Rows from block 6 of the audio encoder, named by matrix and row number. Rows with one number belong to one channel. Each number is 128 + 32 x the weight over its row's rms, rounded and kept within 0 to 255. All counts start at 0. Numbers have three digits each. After the name is the row's rms in percent of the matrix's.
# convs0: first 3x3 conv, stride 2 (encoder.blocks.6.convs.0.weight, 352x240x3x3), inputs 20-29, a 3x3 kernel for each
# convs1: second 3x3 conv (encoder.blocks.6.convs.1.weight, 352x352x3x3, transposed), outputs 20-29, a 3x3 kernel for each
convs0.84 086:140093087108122112126090126116059101084149108153148120224120077183120100142128089156100108142142118184175115127149141135139112109085105128154196198127167119143154108138106086137126172174121173131113140098148136118101099118087135058089142118093135097135163101158136171188
convs0.85 097:159122143153109171154122173114134147083115164091090151121130134177135124108059175169135060128092129073068146138078111105194159110118135140203075223119079141101192081138112139169088158103105100138083140146098149051148130119135150146167120097111121128121145129123139113119
convs0.86 089:142130163140121135141135098106145158178125148087177134128133027111104106169085141163124084166136151073093149100078158084153195184149132125125119134160168189135179100198140126193129133117104155104090097118142132157107101129157094120131117070161170157126076082146132136079
convs0.87 099:150069126081155077151113132176143119178142148121070086083109098150109112054080176079160167129143095161107150181134138110138123157157134122031077123122218189145135106105147112103121086131194104136118114128104128129162144136084142094092149171178135067162120126130123121107
convs0.88 078:141172151164211164190240196167103178147120114162124158134192127121150126107153158127148123111109177115150154098140141118167128130132058159166179121093183128090101171137149067162151134150171156142192129140082104157102146121130107086179199092133076138139141166178088123098
convs0.89 091:205137119131197131166156158170089124055098137128091133116057156170111138127115113079148127143135163132095122143085082116173128160166158123163084141127165110085160101163090122158145140202164139123103148165133115085126082116124160062104134102137190137141168142125133121134
convs0.90 120:110132141111089117114130144168111130110115096128102131151068143142157051184123108118111153151141149084084129163134108162135158088113158112123117090174083091125148131157130128171129111145142193105105132108133175072099135122086162102092122118090155098126099151118096116157
convs0.91 086:096132126099088157084112084128138074168127135107150116134148081129075156155101135085086106145158116137113078141105107122159184083147076121145101179108137081090192088128100140053168174108154087161134173147123133149120128129142160095090089102125180155111167108158197177177
convs0.92 104:160146137147155161131097109143168127124139075174117112039224142097090143142248118133168144133087070089099108150153122079204175130154162154123093172176065092086130129160121089127159120102157107147080132149129069137135150133116150114102146118129163119097117159130129180118
convs0.93 108:135100110098113156094152114073134094131145143131113103138180171157074110071204109111104125113157092153100103148130092135086096100101124099096144181163159059148141140137139119149089116095118114091137107153118161110130139160162049192148105188151141164134142146125151125122
convs0.94 084:127111101166173166148089078144146066088115124107075207145097140119114107176091142128106157104130122025135091130107159122097143122209134147135061143108133170110195076084101147118188124092153101143145112102194120113141113094103160133141072141136122073167123120124147152093
convs0.95 103:121100092109171191075098106117101091121147110095159100134145132163177156166085095157171103154028140079137138195127182061085183105092058085160094160117124194102191106144133146129054121111106137110113143134105127114141092148087107091137128128111152138162167127136149143153
convs0.96 102:110090127180132081141139148141165130136069190091165139106145109079102169107189164089192074118155147176109143094113093153173131147106114118126108122145089154143156126136103095134109048184114108125161179128135109142132166152135119104129114168131104158135184095173131098165
convs0.97 103:178140122099156151157145127090124184105162097112144127108156096105147188128182094114132139139123180125124121066080174078140135134074102090070139120156123141149139135178118123092094166090129117136131138098150158172098133147170112144124107142088142175123086129165117100127
convs0.98 110:130126146097109143114112101121101079139155121069134166142112102223159045122148123113118143119142123129137171120140078150106090143095122118177145110091148118170116120120115167130099160111162161132076145081138121118079123093134115090112069085143141111155109154166151157139
convs0.99 082:104124188186148156146142156138125112126106119178114136102119163165102109123136120127160131170117116151098141091124132182114139130137071112103152122163130110155143091152148086179171086119152107157131108136057136167133149124053181108153138118066160092116172095131116128127
convs0.100 100:112123062142089076133119119084160099202079083145120166071123113153167080179098120108180081146098119121069141121151117205079124132141143117174121150121154104105174126111171106108097094156092176085144103118127137116175148176079178139136141158141121078104071112109134132131
convs0.101 113:145119092149117105090132115129080166160095098141080126081167094127164189130124122177121175105181116167199103117166143154114158089105104134112105067165140138173131148154142161135096109159164138136087134107097128135117137129101140156081181145149094128114105112172111116132
convs0.102 102:157124180113120145158144117151119088132134144160147149035171143162142129120102112118137113062122109129063174202027165082185140186113125076151151119139112130132098104107172192138165118135144111129189111040084067089092108121089098151120100116167139153144173127105122118125
convs0.103 088:120076078123119160115131083182115105142203080121089205095184050107108134140157134088141129119125155127077094121142107132123161121097139073095125103121112071170114122096103111166124128115143103133114112118110099147122116126133118105114077140128092056102098141126207142120
convs0.104 097:145158145151135150111099084138121137140165095174199107124138117131158073110134182099140121147184076168084080131117162076118154090118178044110125096139100081124157074140133108157098164087148159085117088099132058144091112114172131124139140131152157182129153085055162141131
convs0.105 093:158197131104092099098159122171105105166152168087143130165056115075168104155151131184112100115135133133100141130116103174150121182133161121084096138147125091122121087083112155155113080109154105120121098069112133106139111118159147085120135126108122104117166152124103097100
convs0.106 106:142152109130158085158165143141090130100094140138102122099163150155157128188114084146120167089110105127164129134151108111116050132166148107182213113132133132070086098145135129188104143155086106144093120129123135123117115145178135110108138123116152139178143114111152131118
convs0.107 083:179137131114157200094120146106095142152142165099176095099186094048166106175134154059124149101099110096075048152149110153063116060102186126158141145072106073120112114116113147071091203129167144147136160175172127082095113091130103116117127170130125145144140078131108136132
convs0.108 104:148080163146111125153141110109074147040145139098159136188122067105197117155134153098190098140135140098164096107055148110104097058160122111111137109115164126123140125110119130191119135132120142119143117189063125143166129114134154149084143150123128109110161163149108107129
convs0.109 114:142101139116132092143090103118120118153127118112121143117128112227087111116046156129114115129079148144167135093142132076106175165102088090181101101101131164180123156128116189124090102117126083149132137145055129129104175135121170155136115154117088135135135158166164068132
convs0.110 094:135125107140158144107076109103133145087070157082167158119155141100120087112175122137086096048108104130097133132152056120055103114135102161144154151062120131140191145159161076113141154194124097115104116117145085086102122120075107083112118134147139084122101195194143104088
convs0.111 101:104080156099105124107105129131102223111162085139124067107138108092147181158127119096129130183178069175074136114158153131114132077098134102093151131107093134193093164110078101092085046140163146155092153137165115144123123094079123098112095139136120135145112149144133126074
convs0.112 106:101106108105125106136123065077169110158193160111216180160199109108167117116136182090161092075131164128122126178129166147120168085134156133129109147123076111156166083174124075060103103116094052158146134182036124091155118146164156090092101141096109125107116168101181133136
convs0.113 100:108117152162143172116116122088130107084149122131123159083185181078198126115161115121107139138102153134051077135137119099157107122138092120157114137139126094138120147149086177136172138129135165115147153092151119101106072151081180116162104118138119169183149156099179115126
convs0.114 098:152160157100130144147151118106106116097171124087108151057092174127174164128158129135076110160073138111086136089115076100168129092098148126119159097137167097087126158117066120050145128154160109135215119133137123102087122193120112096068115145079143094158177179129104126141
convs0.115 108:141117104165144103112102086149132114142151108101119129124107094119167117069143134036143106130148119098187056126079159107171131074082155091098170131127185147070076120215079133098119103107088136096139107126124100090097133120162136146125141115111155163160158153136148100126
convs0.116 091:143110111090114115115126115126079153158132147151132136141119143175087098114135180191105123123117156112145123178124101172131094093116107131151065182114033068152130129112108160166087113158108109123136148090160104139074113068129138136113108166163146085121097113143118136097
convs0.117 117:100072126145146127134114144141137130157098130139066125134111180162126092060167146114118093069102134136165119104083174159121127155115085030186193105116156109139149163073163109119175166043112139093148146136108171162142132093133134126146149116102157118165168177102111100138
convs0.118 102:160119133092135132130120121155132144112158102112090153088188097058092233056174222126182097117169160166128115033170150148108131151149094174193113153108145114138111139214155128116166151183124111132115118168162105093187133156200091098100128138086127148111095171194152163148
convs0.119 096:151169167116156081134141094110109130102143113107179124167121104119092111057063165110158131126126058132144176171111157103118121158108090131152176105084180105141131105118089206200091169158134136147130146124134096109100141150145136115129156136152110153141174125130136142145
convs0.120 103:122088135091116148109101125133113123117110122099211116169075156171143115103098112176143039123105119109183132097140121124109143094160182059089119122176072134116103173186160153112144189100139070135103153109175097151118086143114138112127156136093134194173129102139089124133
convs0.121 101:140099100114132121095124134115116123180139136104138142139057129125052145158099159099115149122125161069175111104154073153132127164128090088141093119155131120151137098126086117139087058124082168172037095135121114128132136093172092100168139090158129133122090185098111122122
convs0.122 074:131169119083112114136151120099116112113098135080131069102113085133132135146127201126054162130061103121142108084085119109121100122130087190131152158120146128110079150131109123097124095112117192092121116079129186138161145161150121167119138069102073109117146102122130101091
convs0.123 100:108092110066063099112135139120163142090159121145181130163092192113092114162129104157048122203081122202098151125088128108155151136076073123150137088109122126109113076101158141100078155111089146110126107203173119098116153114109140094079165071099072156167147129148107141171
convs0.124 113:117131129109124164115105123098104165095143126150114147173148101127104135136177094075099197076144160121151062102181043111138131137135129104214172147101106113163120126167139118164138110144111093078102086126125119135134137088128164100099111139142175089154127112176154108144
convs0.125 105:157162125102084134105148139115123166165088077098163132088143128149134145105192165116115110062117142210096103136134099138101103154145140106124120077143082122077185134144110087125158117169135101106114098139130090118154083085101100128120134156128094118129166115111093111105
convs0.126 102:138102116139083139108137136091128100140101114119125096167131144107181159066103133182099097119113124083067172158118115131114153132162169084137198189083132080119142118155148147193120081109086124146133125076161100177151136132097110116105113090131097130115086099144094054104
convs0.127 084:119126102152188149132127069162115073123102121118194119118110179115115124116122142161062131132132156125109162132084122061141151147158105101097165122152179130162118098197118106138168144190183119143096105107163112114109135104155186164114123178120143103087144130117130197138
convs0.128 088:172190156111129087180145151173131173172127111145145172138136188147143156182068145143148137092125108139141123156135179082159120130095112147136114057139053128115100114129143178137156109101116142121151163107097141122116142121150093104112161126126108086103142139173098118111
convs0.129 083:113110088140172135161178157149173059064073104141147132170090139171113123130123060163079163132080103074120153143107238143185099100098109148157167098144118132148101198141071141167173165091122141139161133163158098119133076093107110144126105149113091109128071065145058145112
convs0.130 093:164139128158184158140176145126142105102069138094097093093171142113173135117108069144079137131167143099102145117103112099128097078131129115041086172124146104133115133126133055131078179070155135127155123172170100095127103087137115118142149132138115171190096120140107073143
convs0.131 091:110108131131139102156168127139114123092176096131112108121073178108128113147103160114129153124114133154065161150188144167078080145164176098135090094218137137191113087172109120127152153177116096104174203106115129137114138111082120070086133086102149175154145141086148155145
convs0.132 116:128119131153150170092136115191062124079193113178137110157125070184140104166128101121163104131110122125100165130154141107089152118146089154125088118170089133117155181096167109108095203110098067133119096170120161073102138100121113123099086133148112091121102128126120137142
convs0.133 118:134149158098167104117136104110150110087110167157178109155150147108125166146098132125097112173072141118088151039154124084168169122189185233095186153151111140147059161157121117151132142071122118128102101077173116137142109125157145139129125118071137087087093116122162139112
convs0.134 111:148156159100118113124096084187128103123171149099116144182114144157053134171103149129153126154114136138083113067146164188126152172109106194157155180143090130117163156129129177108154140062152110137195135112172101161086108132097123068060113092122131157154169110128106114106
convs0.135 109:154138120117094118150141161148122108143166097158063144088212091070129140087107120106176138195098122111118145121133134130132165089131150119103088151142121168145173210120098122135141173172091127122094128141147153082112125167098122091125153097109172126119132167165137108109
convs0.136 084:168181144135160122128067100138148120196149084181190126158072129137113143089147102103167094130119095132108122068075107167137137128145111111080115183115113105131098138136118092047098163162118156148105113068163117092104169139146138115125082160059158127128155119162141123129
convs0.137 110:120083128101123134131122152138166149111226111183088181143189132149133173162140177118131128152131094098146111151085116108151120103099155148127146134135135135165106130074133131132095123149137062144167172104130174130098142090163158096102088136118139095127116121167083140140
convs0.138 085:136129108154160123112125141107092101145129176107135135149128095130071182112133159114100097117138115162093149156114097091094094163133126144110138139155176131160187124105155106126115114093103104108115141129113133151088115141109120135129181136135067159164176145134161150080
convs0.139 100:161120156201129153124178160117125159094132119095164123160169073136131132165115197109122112171064090106086135176150079169125160146154169158112184098047094099040144117218167042143142111196120111094132092158050110124186134124113159152139151104112125169147154093141100168149
convs0.140 102:127122097116096147139102153101162116107089144126176083160078165148112104103202112204122140116129157146177056141127147096147197137128108085079107132135173125160047156158102158088131107098179162118132151132121121135084149124077139123118110092110149172146082121114127104099
convs0.141 103:133139101132109130122137085066173093095148142085135152160124104139115108122213106125120172098091122077145155135103114112140154175146135068069212146070113114130166096096147113151141136158153086128109143124165165189156114099161148159082171089097154126098125117101147128150
convs0.142 112:097156103113105112126110153136095155109167130138121156119187198184060136032121176145156131113097154159142072072101201079110140056159148134100087123130125074166113129091151139132164148156121148127104128155145091151126123093162124116126134132160138122113060139094187155134
convs0.143 122:132123103133122170156149143137142123102148127154123097100170175119151130100128169094155145106089147112084192107102125156156084097099076097128128122075137133104129140088136112201123126152050125154140120096149097152133090129156121123147131162083130137162193106125106108131
convs0.144 099:142131126188114113094139140112107188174105120163151122104100110116141059123058106111117108101149124114158114115154128090142200151126176128101127086108125075100158144104167108241142130171141124113123102143083137148112133169144169137145164120149130088116167062138120118149
convs0.145 099:093105085118070078135120102114139174143158118124124125142131145079133095108141143178065116142059139090138130090069132095147139119181134133084114137056138091191156100124149142126123100166150119131146152054123084070118118111075200224137133143113126089113142117149142147121
convs0.146 083:130129134157189202135181122138131186123191058196173138096130162093092098135147118125086147132163100130092150150151140063142122163132187142097131125159114110099167148123149156100174113145117167151111081126085119142142195111134125063093104146123110129138154138147148122098
convs0.147 100:119131121153086106142109126086102174149113112153117116131106149107107158142169081171101105099163106151153117123081130135059106150140153126131154071165123184102093097124086122206163178155117164136110154104146091151144087097159087111123169138138120127170054144165121108106
convs0.148 102:113133168104097147092147200130140162143132058167070099153151108176098124149172069088076134154130123083098163115076150123084088148115122140123118120129108147131151200169083136081156120139142145149099120121109085118150052140158090117162137107137156121169176130195099117133
convs0.149 108:153091102089151117155169142131146129140077126129142155136120128119157127125110177144153094097120111135107237141118166130118148140095136120109121148113155147084154141107154101145112131130122090143137143123178106157106127154130129114111109118156106106126152136061133069129
convs0.150 102:112158108134161149109117096118092184141113159130160135122116085094157188139158119168085077118161091127133128133164101132132127106066112121092160120071165138083106137123136119111099140130129088102086116156101121112155145183090112091078123111111171198162071108176074111112
convs0.151 101:128120110127127125110112159126122137164148129114087119088153077082133096174172236118179093096089156175067157094088158126124140140078154161096159143173098095154145079148085157115125164100156081137124125138150138104203176146117137117162155133134166110099138125094099141152
convs0.152 107:140105085125139093120141106123128125133167106119121147144117149163149062078184159133119113148089141122036156157103128141147119123103090097113124134127151061142151167106142162137138144168082111148115122137081109155100145117082130093137144113194096133106104125100176087144
convs0.153 108:123108142125103107106136128135140118065156124098081168109115093148143182041079163137136085104114139174113047111132121069161148114123054166167103106132192094130178135115137147144064085138134081182062129075135124161073148097092105139178114125156155097146124201143115196109
convs0.154 110:098111144176141145117097117104110091172090123170112110152098163095153194090100183130055129131119144105174101129130121141133103133116121112127106149168114173138097168136111053135156124128107150137136155129122081132157116142083142135149126095147164141129119159123101118141
convs0.155 101:132131171083132096114133090077089066109159143133132088136066134122181125101135081100157148082130133138110150112094160115150097093142072109125160113150175131115117135149105181104134128055164174170147098105127133119105164098114116156119148085095149118117128076127108156136
convs0.156 111:180152148150124149168163118144117144086139181134127097090185153182066122170133076129150155149119114101069156151179107110168083133114140162127115132183097144121152145134147109081122146107108153152153104126172128067145097148151134124137134128133125084152104128091128082191
convs1.84 084:088088110191199163144132140158126099142163118113118090160122138089101193173134109085105121139097136120110103189150056091132133116123112094161147064057088147097179145089195152119166068164134110072109188120132092171121124167126135096128132157110088194140121134091138079155
convs1.85 102:091090146109111128112132116147106133093108136142127126103107104148177046090090154111123172136117094108124085194081129091119148178125105132130136156138068092145153109187118150096125155148128125128131132142094086154137166135076111109147131157124075154104132056187170076130
convs1.86 088:156160107153132136143142043121161143117223106100165094130067169100128155107122108140121143169203123155152143102104166075022109168107138151184031091152060097115123160109144120096113094123173082110175148142169115193139158138099177159134159167139124082112145169126168122140
convs1.87 102:125101138113134133153170123106134133103155171120139132102124101154124130129101114125138131114125128143125162073164120127136132096147177168183117117090145108133169080169133142102102186184090150155135110151103116100157126100175116097132126180147164133098115063174078184151
convs1.88 081:127115092171140115139177116119141177131123120134119160111128122179179093100110116070146130156149153160140098117050099177111104139051155158148125057100103126072088115077122125084166143126137118141111129143131117144147112149078117132150189149148157153157095153137062076105
convs1.89 092:092108098107136113096108076099108070130154128169100144150137079089121121168179119147135163107050097119119124099121177121082201112080163150121136123133115101152111126180132129114126124074102137095134133066114143037107118133177099124127101134148145110110123116144113102093
convs1.90 114:134108135145130100153109192156109174151176141137122168123149054104156198109081141089123124115082107104092136130167153169120114163081126119143161154156159122092108081161106127061086130130090132152122152134092127093161078140124142169107089113135177125115074149184140164085
convs1.91 094:084118146112146076172083115171121164159120126136128123139123133111079068095170180138142138135110118082088123103162086161145059125130138138133111122069132127131116106132089164189148122120135063075159125124145151119135156111129128132144144136119119140105128148090083100103
convs1.92 106:100079164105225104098115138110130214080133071119127094139159171134109068190055179105115068170103151117181130085074168165181137131156135106101128129125071155128118073124091134092097119181168110170091089127181150104104166148089111157114111156133083140098152167101086110163
convs1.93 107:106103143135098204110108115110137099108119100153108126093131093068184139210104126115144131124146119131143131111176127147172081134173129160153105193191159120118145133156096183163110192162070136016166100075152101121151148100139102140135215145125139081144067096112155131082
convs1.94 086:122166079121093137109113138116092103147084127122154161171122126033159103114109151130127090136144104099152100188092120120151145120165107203100056125138204145127122073092155067154176160143096159126146131080143126137131134097108096162108143137149168119153182128189110099089
convs1.95 106:104141131140146142145138144142162129139113118177088123131142135127099091113163173153165140171097120113120146135112200144161171255076098075087145154182189060073131117113145130149164150096100114160131135088147147133072093108166117111140121106112132166170095138116164154141
convs1.96 102:090060115122161103125108119144159080110126158104128107160141107134111114163118100125163145176141208164152109094165132109167114210122100160133096121085086151095098063110119104092080068141177125167115172210111088149138122110124133146118157143088095112121160151116115132131
convs1.97 103:143114099142090118144116127107130143128166084117115118112142088135133134125133093154094136112138131165113190134144113128063093167128166140140129117085126192097114176125117150127130107082111162173143111132151144073110146143121134111135118131126142121127227049072077151173
convs1.98 112:128120169148103115105101087142115116148111140116170146053182195102100176147115106090147115134136139121123070092177158166103186183071117127123138080138177147142098140154101155114108160080121149076134137127113103142122137135154157126098151110134060049172159127179126115109
convs1.99 088:142108079097159134121157137093140117147121078126097127118149147069096181113056115163105115108133134125110141201095123119124100119100094119058099113105103100083115101126193108119211164125112080150131171146114114197125125132080054093110163113132117189169103114093167164115
convs1.100 100:149097132144156128121148088171088125131150134094115110068126084194119113110125128156145168106058142097139115157109139121141108068085142124104116142113083110216158128172154167157162104124162118084116113090110059073179116134067153157134179126108079111133101152089152151099
convs1.101 111:132130122129093117104038172130141105204120145147111157147080109104123166096195165120123130137104110139113106233086107122206134144105143102151109163165149124156140143159159174134141179195114173116108118121160126137140117125162123130139137167140112137124180073117139129097
convs1.102 100:142109113084125153167154104139059141150161146141142126162157102083124083128182173107099146125120142114097130148176127105168144123130070148158095160058123132173121122118081179175117202129131149235096115098173090112141086125158152114104120114144090170147105136148097083181
convs1.103 092:073192079168091062110095122171134136115147146100104106066081191160057063094113135168126179122152105137164104094106120142140126124072129093094065155131121158121179092093189093098104114140146143086178153108171144078107047063128085138130137164149139079133112148116110172155
convs1.104 102:120142132137177105134108073124105127173117096127117148188177184085162125078086132123138082133103118119138116126114176151106148100097127073148254125145112146103125121127128182069108158080151088159073136160082108079136121086057111128132080143126145165127103133120152098117
convs1.105 088:147120126174143114130084144135189187112136109136089140171078128159143103183127153161107138109127154105116103170169128146120116160101098085148101148110137144119094098110125194125147124090149160135111166090128157126170194115114159155091123145128129088124129147169126182129
convs1.106 105:145149133083102146172137123132162147130097130103136136084133140104148095118073112077073117130069078108109096166095080136058166089204144127167105101146118096161183176125119149049139138134138169168092162086118129145091110128130137106110099165180155161141125128095136188130
convs1.107 088:125161167136077129178156111118136130140147114124149152122118156111195134145116142141116152090106143145139131145184186131090213099095126112142134100092116134124157094177129105065123114089116117141136126140174135135124160150090110097128150172160143164115127167142127117143
convs1.108 103:115101061058159122169141131089105099125149137121094117101087119166101126150106139142112142094083158064135085093104121180088108098156118138126160178105078117146138095091132087117149116112104085135140126110146255188045142146104127101135171148082166094149132124153116188135
convs1.109 113:111107065145141098118133146076127100139122131130126144116128093184145125042195135152108187128108158110141094116135104101169082056169159132139110130125197114129185160134110118156125100183121090113160172144070209069108135124154133120101094136146152085182140089104069130128
convs1.110 094:075077112123154175119133152092137152128162123130088146147144107084140118150188083159139154152141106166126131095164138135106172112164107139063130097145124129168120094125049052122136135078115125167134141092121135093135107147117151121097134133178129137140106106166097093152
convs1.111 101:100134088105141123137124191150146193093123166139089111156163142138120091211141111115119123098152153103123108142143177166106159124111138147124100151140136167124119146160155077105164119112157050121143052147131190083103080141134150146129069116156102128125147109165127169130
convs1.112 106:096151098160097120155151145133125099076154110134171149179077146135138135138114091115135098121173160168137162097126093081150113129112125102163120133096144147088115107060136137141094132152183095118113148149126071182161078146125095088126124157129122133127142192120154134106
convs1.113 105:137091174152065153153126155101119093102139118121110157107157115190215018116139104134121112135124141102125126157139086154039162126150174107152172136161119094161089132084054151093143128125130164147108153187102084091109135079153117122090169191142101139109144114147144133143
convs1.114 096:171139131065098142137155163092143140169097186118120131169189152141128101182152030153142131117150111115135119075135135109108134177092113079122183166099148171136131210120139176124159134164126165110131091157147093124137161102128099121119113097137122109067152136122106073169
convs1.115 109:118130107209156142184146074092148098134103111125129124145109100093084212153191146180182167133108165109119189152202150144096117146078189107160189087118130122177046127131111172071107122117207127134127084224099171112095161159131164112173109103154189153135128155142106167094
convs1.116 098:120160097136128109142136105114155146094112110131122120144162105107153144090115165124119126109159096159168127100164156099200125115075166172136131054119120150110158104075133120135129124124143107101105190090093123142147102068148222118094112111136127094108125149147141102166
convs1.117 111:112120162072098180110133100104121135141139133139144113128098156125119068104158122139091163145150173106130138106128115131128091180215085138094159071128140061163119143110132099209140097122128127113151096119126087128149105141128156124120146131117142138157086078092028134167
convs1.118 100:186081131161119116143107106174108145106174161103079086154181153128103144153118122130126147115132140112136162122166183157156086103166135102158112116146064120099124090170105141198146065121158113191127117176082158106123120115127145122148106111134179141176120156121102098132
convs1.119 109:107156193134152135086113155139130113125103098118136113243151113125125137124155071134130128156119128098133115097129151148151112158166144117085160114097123100147120083075119065117161137157147170185114129082144122110176124158131131133074117142125189131124139119121150089121
convs1.120 100:132161129103212126161082129115118104160181124184192144122137098195079140109134107150108168127130158093131128130137120162056114078166150105111143215177125155115133197174112111037132093098124131108150163125115146070116161129091113114145155206147117132142175104181172123089
convs1.121 096:138149126143168108101115117130108076105147127105147200096108073210113124138061109142124173087161149147110166071137127103076098096149206164087144159132145193135134125144137149130115092160116154163091138094157152100203124137160136099133142097061104096087104048123142190117
convs1.122 078:084154135101132159115095118141126169118105092146090175173213190097082072076120094120184174144150120141161159097117144208129065118135071138133072128155090121117226192134146133130162133147188133143139089151131154140106151128162089126156117107134139151098056135112114104141
convs1.123 098:159116096106078122128163080178142073145153196097137163142130078188076158167093087160172155081112153126099115130089164060150149175132126109143081188116124146172102075094054118142158116122131157128119093092189137135103128196105107197121158137139186141129077075153073084127
convs1.124 114:163138135117092134152143100149091119138103155120123152141129177106131149028155184135105087134138101141130131142183103153154107085166153154151179092107136055170136137124090120196067123098136113187121108126083112103174135090170122105104155122162121103100166126131129100077
convs1.125 107:032167177123149168140080102090147159122124101134206122136127109142183110133101108122119103110132133120174136110120208203145094139054083084106108149165150130130117086106118134112111094142111100115111122164149122105150148133139104128122110164123128092097048137193134185104
convs1.126 102:089165126046195115206129136157145136119105121096124130128166113127110146087167097142103133085104078129170134116097153094172096113163084164085173135109128113151129158133039127085146117129105167074101171089132126118093141132091150114137150117127152097133115072118144093084
convs1.127 087:143145126125093122151116172114126121093126102160165132171135102173072144189138112127190137131126133102089123141125135158088168124044122164106134176120107092099147181127162107114073107171139117074088098177129105103133163101132110156164144169142148154109122096069178124139
convs1.128 094:098177175075121188135137145145108116160107119119114106130136142145108125121140144129176135145171192076116077152158096182107083176183160178123103132104129150087068087130060151083104172092109090093178085137129156092087071092125109129099146132120128162149164105096140105144
convs1.129 084:147140094104049077202157118156121109179167140148166150119065055161121093112108073063092090139131130121137156110177077163125120117183156116137149099211119160058065105155126138139123139133053112117104128171165178076072133130079165137165115148160117157128158121065147163136
convs1.130 089:122128135066106171166086134150218118113159154154101138083096100182168069197130151130114091132101131160129092142126172132126168056168123118158136115123113115115111095045089139129095136150124134130069129154135099175064141124095075150142115126163165151175138075102075124150
convs1.131 091:088083083147128092108105155073130073123093146103120147150094130121152166091158132123152089102108136128141176095098086084204084160102184108058159136130105095173166132127121225097130100129130133125103128112116102152182133110096125129123144122163123132135134136117157128094
convs1.132 108:089093168172134150099136083150142142168168122110147100084146172123120082120188200131126121123151128114168136099110133127166143112159150097198196101194170167117101153193161154125095104197100110115164112112154203041137162087066101117218105136129190148119142136127103103063
convs1.133 109:124166086114108146144084147091120127118100099171106091088136105152166153157142155108105142139175133117089151033153113136118103223072153171098130113100157176079104177140171123099107131156047114106146107149156135145169132110129119133084145104152117114105075104173134083175
convs1.134 110:104125099160101176175129113140118141134115110139119100094140147092062131169126139129111121081153117123110169133097131124174135109137170109129104137062112132130137055137166143143157102172175123139142121111097098133176228209098126166142135140101155105064166151117123095081
convs1.135 111:129167108179181113097133128081157087103144095150139161140081129172124207094128114083138134081128127154146117092186149105104225138072165068119198123125126129170124135139136115109134161068204151149150153179120115162140151153159110145182155159159090142114089127128103100113
convs1.136 085:172119176141072113118157148172164122116127112142117145130145121072140104153095135073147146120163161103124141112147085131187112139148121181151122124100141071132156116164145159147122139092082163157154137119127131140166100070119138146128126095077125047097128102145159128135
convs1.137 109:102134123162122099126114133149114125155140096110116152149110143134082128178154048153139128130103143159114113132116097052149132145073142077211176113129149183103115173137118149097132121118126127151133133184124141124051119132099162120136073133068150133082134124145112116162
convs1.138 085:101179134189143103094123162079140111067123100117160125062122064147124107057138162075140136097127075114111120048117091136083154121117172072129150116207157155076080092099141098082163202182158132141167077111123085048121119126118097131154143126144108153118101110115123164146
convs1.139 097:082162111200206088152058099093111107130173148112175140075125143188095124045038206162176172134113129153125129089163100120102169196113071088161170120143133132089086107104100146133122121236157124099124091179106131070109168157103099109113147103121166139127108104100084132166
convs1.140 097:166151127094114153095161125106117139081101153138040117183150088174081150133138116139137136109105110196219146109125145142133052044144154215111135141123085170121103129094103115138189122094103104154167128056104130180133155154127147154095126138160162122110077144106146142123
convs1.141 110:112125116102120086146112122116103135124124111133126091095149150138164103055121145097119133116090133149125123088092147141121123127156100043210108100130064143122143123096161097135090068095182220153089140078120119113139142110157092148167146174068154104132099107118144136102
convs1.142 112:113099118103112131085147104124138103074130117186174126117129119176083143185150103132150128111135099067140124125137109127134058117096120162089144086199112093079140088104110129119129149143106173129137158080151061135166078127117119117140148101079129108126140114135106104164
convs1.143 117:135105133090148100152148069110160109113167090127113122116096145148172089121127151131074159102162120133146119110082171175113168103169114125122175144119066084195171111101099116149148182116129182122110129181087105156096065131123163111154172092160164122103161098125132146123
convs1.144 106:137127131107103091108136169146148133143131120150131115222083153097125136075147175119116153130089123140130130186089071128168174120096136119154126157134128100108117069154121122135132133117088153129119157136095137180134116081176119147166113112160111145198061140118126146089
convs1.145 101:151137114118138073090111123121097137099115153094146116162142069139165082154138133155125153124146140105172141124158168110078231155153135134130179175174134119087096130074100103150144109115126090189181158205115139153190147168134132128134158161149127095123079140123123174106
convs1.146 083:088149128170063139139127136124114114126144146129160116136127165098130120140164118137076134056108096102116129192088100141128133083136109157159110125125184113135139168170149195111124081095106148158091192170103105105173091145126187145129125102114082115122200200128126147109
convs1.147 107:138147046116151092125147158133151125120164123101126132170124176140140095102118160106106125123131131120164127138124152151186098114138156134106153074164121173128101132099101104204088123155103193151136110202065151081131141105121103091133128141095145219193105100075167109185
convs1.148 099:165175080161150152108132114165116134133122109131096122170132131179136092139147109128168144132101142102125109170037195148162081091130164111130091154133092089120135158177098120165120098129123069150165150149108187097099118098152156146117193104137140095097102103167092169132
convs1.149 109:137136135092110150164095094108122103110129111174112114089122144175163059071114159140210154145147122101167096083156081162089135105083169155105134132127149124126110134129117124105086119062119116112146126087131140138077140136170108071131123120151172133105049127112148143130
convs1.150 099:110114120176108165107136137148120120125118124089157118161148180071093158126146104153137079115108159145134142145112121204117057097074166149097146081089168133140140109132127162172130177081152136157141211069089123162145155101124111134076182099099120143140086094125239109144
convs1.151 100:170090169136117103133146096112113094142132136095107198071098115165126192163149136119116125095105099104136135092081122146154059093138096126165157132071157138095173123125132111139118116124126129118089123167124115116155086115140116092113139114091124099116133085160087194149
convs1.152 108:133142126072104161099114131104123110136133132096141096093200141087096151093130105100141132116149112109101116122155153179040142139134087162136087089108126152120114152099092084148086113122040180204059158082159088118090113101124165095100163101102133128151129101128152097154
convs1.153 108:112052143125100098171085112129121104103132119108112133080062133111135109150153165116126141087106126131132107189137116170152098101105186113118174152099121137172117136129133073100126141094093165076090159137070164201075121133165121097204154147075061162177176157119152065101
convs1.154 108:138114160128147123109208117122090101109099103147109123077116139114132165108168144111125121144089096129130122162171117148130137155224105134070143077134175215153089174062148068140134100135105147139116136082122197184077111137154147080110125112126123155154176099105107123165
convs1.155 100:127047178143111069096162157140134134127120086127121135145108107117100130160152129141145143149098146100119079052136161054152192120084133146114130115116119144169126095079106156133087135097126155070098069128158208154165086112129121166161149129118143068159107056140102216076
convs1.156 108:142099162159141083120182139116134125172153091108102123149062152093115190103086224125153140149097122120083172121135155150169092161187121085161151185064089136142110145164127165177098142093082081157082147143157227138124141153139127134104131111138177174117147106129142074159